{
  "text_encoder_positions": "learned",
  "mlp_ratio": 2,
  "fused_qkv": true,
  "expert_mlp_ratio": 1,
  "nesterov": false,
  "lr_schedule": "cosine"
}
Rows from block 2 of the denoiser of a small text-conditioned image diffusion model, named by matrix and row number. Rows with one number belong to one neuron. Each number is 128 + 32 x the weight over its row's rms, rounded and kept within 0 to 255. All counts start at 0.
After each neuron's rows are labels from the 100 images, of 14976 (inputs lightly noised), where the neuron reaches its highest value: "strongest on" is what is common among them. Only what is clearly more common there than usual is listed. The data: photos of plants, animals and fungi (iNaturalist). In brackets: how many of the 100.
# fc1: MLP up (model.blocks.2.mlp.fc1.weight, 320x160), inputs 80-159
# fc2: MLP down (model.blocks.2.mlp.fc2.weight, 160x320, transposed), outputs 80-159

fc1.129 [150 214 128 138 134 154 106  90 138  69 120 154 120 113 141 162 103  77 145 142 141 156  90 148 144  83 124 110 137 148 138  83  85 157  53 140 120 140  96 147 116  74  69 106 144  66 143 130 143 152 163 105 125 121 136 153 122 128 147 114 162  83 136 203 148 161 119  68 109 123  65 105 132 101 255 140  71 137 178  92]
fc2.129 [127 126  90 130 133 112 115 118 166 116 119 128 180  99 150 172 152 186 105 120  92 203 114  91 143  91 116 120  78 118 152  77 178 136 106 152 166 103 142 153 129 116 177 116 146 134 166 111 152 138 120 112 114 117 145 158 154 112  76 112 176 170 131 215 156  87 142  86 149 117 168 121  94 149 150 147 209 174 103 160]
strongest on: class Aves (85)

fc1.314 [182 178 148 127 142 146 118 168 128 132 129  80 102 121 128 135  94 146 107  90 121 198  38 111 120  87 135 115 117 123 104 154 153 149  74 113 107 152 168 151 111  95 162 105  91 116 137 124 105 130 124 140 116 120 158 127 142 133 122  95 106 112 147 142 123  66 134 239  96 103  79 180 157 107 167 114 123 138 180  98]
fc2.314 [107  87 123 134 135 121 141 147  95 152 131  93 119 107 124 125 129 105 143 135 136  59  86 185 118 135 137 125 127 137 168 110 103  92 112 103  73 124  85 162 151  96  94 159 197  93 157 107 100 129 133 149 151 141 123 158  86 125 188 138  67 177  93 103 159 122  94  97  30 118 164  55 143  69 106 114 151 133 106  98]
strongest on: phylum Chordata (92); class Aves (89); order Accipitriformes (27)

fc1.117 [161 169 113 105 122 130 117 161 113  75 139 159 140  91 121 151 152 144 147 125 148 103 127 100 117  99 154 135 106 176 111 169 137 170  23 124 183 117 123 122 122 121  87 100 133 136  49 124 148 159  95  90 124 156 116 157 159 133 120  93 121 108 175  61 111 151 130  66 132  90 109 146 134 121 101 110 165 138 129 137]
fc2.117 [ 87 136 177 140 118 120 110 150 116 109 139 107 123 169 167 158 110 167 118 114 130 133 124 158 135  86 123 109 144 204 117  77 196 110 153 133  90 151 183 123 159 138 106 100 121 119 120 124 164  73 180  73 164 135 137 100 100 134 114 185  80 164 120 157 127 155 125 183 133 130 133 150 116 146 145 162 117  84 136 201]
strongest on: phylum Arthropoda (63); class Insecta (61)

fc1.82 [174  61 123 137 148 130  73 100 142 152 100 174 115 159 154 124 112  81 100 102 120  26 123 130 130 141  66 122 143 153 128 113 137  70 193 114  86 162 124 119 125 160 209 137 114 103 125 139 103 154 126 125 127 186 143 101 111 132 119  82  68 142 182 156 124 168  99 151 146 117  98  87 141 159 132 216 111 114  69 140]
fc2.82 [200 126 155  77 103 149 125 103 115 122 141  84 106 122  93 116 110 157  54 156 108  91 107 107 117 123  95 124  93 106 192  77 152 144 134  76 134 141 156 140 121  81 122 144 142 152 100 108 176  95 109 165 116 154 133 120 152 130 126 112  80 142  98 185 174 198 147 137 145 155 133 118 133 124 129 111 167 119 105 140]
strongest on: class Aves (89); order Passeriformes (61)

fc1.54 [157 116 104 126 132 133  69 168 142 105 150  96  78 148 157  85 140  65 159 200 152 123 128 144 107 147 158 131 146  96 184 181 153 167 117 230 120  60 153 124 152 127 128 159 150  85 129 129 137  94 124  93 137 126 111 105  92 100 152  90 116 100 114 130 163 112 180 162 190 170 121 142 130 111 123 133 121  80 114 213]
fc2.54 [218  92  73 132 155 109 125 145 139 164 124 164  72 165 103 130 140 184 133 138 110 140 136 137 112 142 132 131 136 202 148 106 215 153 113  70 136  65 170 131 150 164 152 133 130 100 130 125 129 126 145 118 157  64 156 146 153 123 123 103 150 198 155 154 111 112  76 110 123 186  87 123 160 103 155 140 109  82  62 100]
strongest on: class Aves (83)

fc1.94 [131  91 121 125 122 105 146  91 164 141 165 146 160 111 140 159 104 119 115  99 136 117  44 146 138 119  91 129 104 107 117 138  50 131 148 143  78 115  52 149 130 123 153 168  67 180 165 128 136 122 168 115 172  58 152 116  77 112 127  90 135 145 160 135 100 100 168 132 147  62 111 167 100  94 133 163 118 136 155  95]
fc2.94 [160 158  50 103 133 188 118 107 148 139 155 129 146 101 207 137 123  81 121 106  78 113 110  86 151 109  93 110  75 123 129  95 166 115  79 192 150  82 178 122 148 141 147 147 132  93  84 116 117 226 122 171 130 126 213 127 151 162 132 139 121 123 140 139  98 124 117 125 107 111 157 112 135 128 110 124 185 117  89 142]
strongest on: class Aves (86); order Passeriformes (55)

fc1.238 [110 132  60 132 160 151 179 117 141 139 106 191 120 102 177  84 139 108 190 136 150 124 113 121 107 157 114 116  23 107 109 145 127 140 115 151 135 167 152 121 131 102 147 123 123 102 132 131 149 175 135 116 137 135 223 142  95  36 116  76 106 119 149 119 103 116 132 127 113 190 123  82  92 115  89 133  57  95 161 155]
fc2.238 [108 121 160 139 171  72 155 106 110 166 129 121 148 137 153 146 104 131 129 134  46 142 161 146 107 101 115 136 159 137 134 123 157 149 137 200 118 110 154 119 139 139  94 134 130 127 142 150 103 107 141 139 106 103 220 114 143 242 107 127 107 128 121 151 151 129 127 132 152 120 123 127 131 135 146 118 123 128 119 145]
strongest on: class Insecta (59)

fc1.216 [162 109 142 124 118 115 162 103  97 122 116  84 143 164 123 127 112 177 133  98 130 173 113 120 108 129 176 139 117 149 144 168 168 124  98 100  97 144 115 111 136  95 255 153 121 165 110 121 134 124  98 122  90 132 139 104 109 115 139 102 177 151 141 182 127  51 130 158 105 119 128 137  81 114 132 170 131 171  34 139]
fc2.216 [138 114  91 111 143 136 131 135  96 151 142 123 117 140 113 140 112  98 139 126 147  65 163 121 124 147  99 154 101 131 124 175 127 134 175 157  17 121 142  83 140 181   1 115 177 113 117 118 121 160 160 168 155 148 137 136 114 130 171  93 160  70 142  72 186 140 139 121 131 116 130 119 200  82  94 118 125 153 128  96]
strongest on: phylum Chordata (97); class Aves (94); order Charadriiformes (28)

fc1.219 [140 157 121 143 128 124 186 156 113 174 124 185 132 142 137 158 128 187 127 106 113 154 110 122 124  95 207 134 135 108 116 102 154 139 132 146 145 136 173 128 121 126 255 114 158  97 155 136 129 135 163 126 141 127 133 121 127 132 126 126 136 116 117 139 129 147 131 205 130  91  89 168 168 143 159 143  97 193 160 166]
fc2.219 [141 124 160  75 142  87 129 141 162 150 156 140 112 145 147 178 140 108 218 179 175  90 105  77 139 166 151 137 177 112 104 154 104 144 171 154  91 106 175 131 115 101  18  49  64  86  95 141 104 120 151 119 129 137 162 162 112 117  95 132 142  87 160 114 152 100 110 199 103 125 146 136 160 130 101 114 161 124 127 115]
strongest on: phylum Chordata (94); class Aves (88)

fc1.265 [140 122 142 136 183 122  83 133 179 138 145 104  83 114 101 210 171 102  95 153 178  99 130 164 127  70 144 165  46 142 112 168 163 175 152 159 128  96 121 112 111 123 112 146  76 100 105 125 126 115  87  76 160 166 102 112 138 112 173  78 138 147 131 151 134 125 123 106 134 102 111 168 165 147 151  92 196 132 141 204]
fc2.265 [189  86 128 130  70 151 120 173 127 185  92 172 112 108 148 121 159 182 168 142 134 101  71 140 110 183 127 144  47 161 113  85 142 152 115 165 213 121 133 118 110 184 132 118 145 115 124 115 102 161  98 194 124  85 132 118 146 109 186 168 114  83 156 102 129 175 136 128 154 154 141 113 163 106 122 137 138 111  93  85]
strongest on: class Aves (86); order Passeriformes (52)

fc1.55 [164 121 109 117 126 145 129 102 107 124 150 161 117  96 143 136 129 129 127 161 131 122 137 101 116 169  68 114 121  79 115 117 157 126 177 110 153 158 139 112 114  77  99  91  96 176  44 121 139 151 112 183 120 116 128  89 160 121 161 163 195 140 149 117 137 255 110 192 102 147 125 119 159 134 109 113 140 141  84  95]
fc2.55 [157 166 123 185 112  83  40 144 115 113 115 145 195 129  97 120 180 160  88 124  98 147 108 133 147  89 140 168 120 144 114 134 121 123  92 126 149 126 116 128 129 132 100  96  89 127 166  43 147 114 135  90 130 105 110 131 175 111 137 159 126  87  81 141 170 174 172 122  93 104 169 114  18 124 168 165 133 157 179 118]
strongest on: class Insecta (80); phylum Arthropoda (80); order Lepidoptera (45)

fc1.95 [134 131 125 129 127 134 152  90 124  99  92 142 122 166 130 104 121 128 112 131 114 110 129 127 143  89  54 122 131 131  98 139  99 128  97 131 129 117 108 124 118 176  17 137 147  66 111 121 128 144 153 113 108 104 118 109 131 134  94 111 131 135 128 149 134 107 153 115 114 140 122 152 120 113 255 161 127 138 173 192]
fc2.95 [213 162 116 124 117 141 110  81 127 108  85 161 107 146 128  50 149 140 129 138 118 178 145 170 147 141 120 153 110 158 136 124 136 117  73 158 192 193 159 125 134 155 229 143  95 129 135 129 116 115 134 119  99 111 110  74 210 146 115 151  85 108 101 168  97 116 139 166 150 157 118 151 149 132 173 132 108 136  71 163]
strongest on: phylum Chordata (98); class Aves (97); order Accipitriformes (33); family: Accipitridae (27)

fc1.269 [118 171 122 136 142 139  65 126  88 165 141 121 145 168 132 131 142 175 115 136 132 138  53 147 144 116 134 122 121 179 115 173 127  80 201 171 123 123 133 140 138 136 131 122  79 113 150 132 135 122 116 120 165 111 125 129 160 136 116 139 167  82 172 125 116 102 143 103 137 137 145 186  96 160 132  90 126  96 118 109]
fc2.269 [ 63 182 142 151 130 117 132 143 146 173 114  99 166  98 135 102 155 105 141 119 128  77 186 133 139 144 177 142 107 139  94 194  91  92 143 156 158 134 169 172 114 217 143 125 132 133 127  35 122 128 133 150 158 116 121 190 242 112 130 138 119 124 147 131 130 132 128 124 144 116 134 115 133  98 134 139 151 137 140  65]
strongest on: phylum Arthropoda (76); class Insecta (74); order Lepidoptera (31)

fc1.232 [130  77  72 135  92  94 156 107 120 163   7 168  96 120 134  79 103 164  84 168 151 133 134 146 154 126 139 122 101 105 123 136 149  70 154 255 184  83 107 125 100 118  98 130 143 129 146 127 110 121 151  82 165 104 101 128 114 112 116 108 149  99 166  54 117 119 178 106 157  70 124 112 145 140 208 138 168 126 138 110]
fc2.232 [125 139 210 123  96 209 133 106 137 120  63 139 127  89 146  84 131 131  73 136 121 143 140 143 173 121 133 125 206 105 161 123 103 128 137 255 156 221 123 135 178 140 126 134 126 144 138 125 125 130  92  66 121 144  71 141  89 144 149  99 141 119 118 122 112 151 171 144 160  97  85 138 104 134 141 138  63  95 115 139]
strongest on: class Aves (85)

fc1.73 [ 80  86 117 146 145 115 123 143 125 130 158 211 134  89 119 149 142 149 157 165 103 137  85  85 111 166 122 132  83 126 160 183 138 145  72 109  88 121 100  94 141 117 152 209 105 147 169 139 149 141 125  71 105 151 127 157 105 121 139  87 101 111 145 161 143  77 132  97 243 174 177 130 118 103  75 130 160 139  69 138]
fc2.73 [  6 102 173  54  93 109 150 113 131 112  92  51 181 109 132 112 130 141  96 127 109 170 114 163 171 129  99 116 120 124  62 102 179 118 176 110 142 111 153 130 139 133 179 150 136 144 150 165 118 153 152 168 117  78 100 160  93 116 126 163 185 154 108 171 154 136 150 149  91 135 140 100 124  88 129 149 162 125 201 146]
strongest on: class Aves (83); order Passeriformes (58)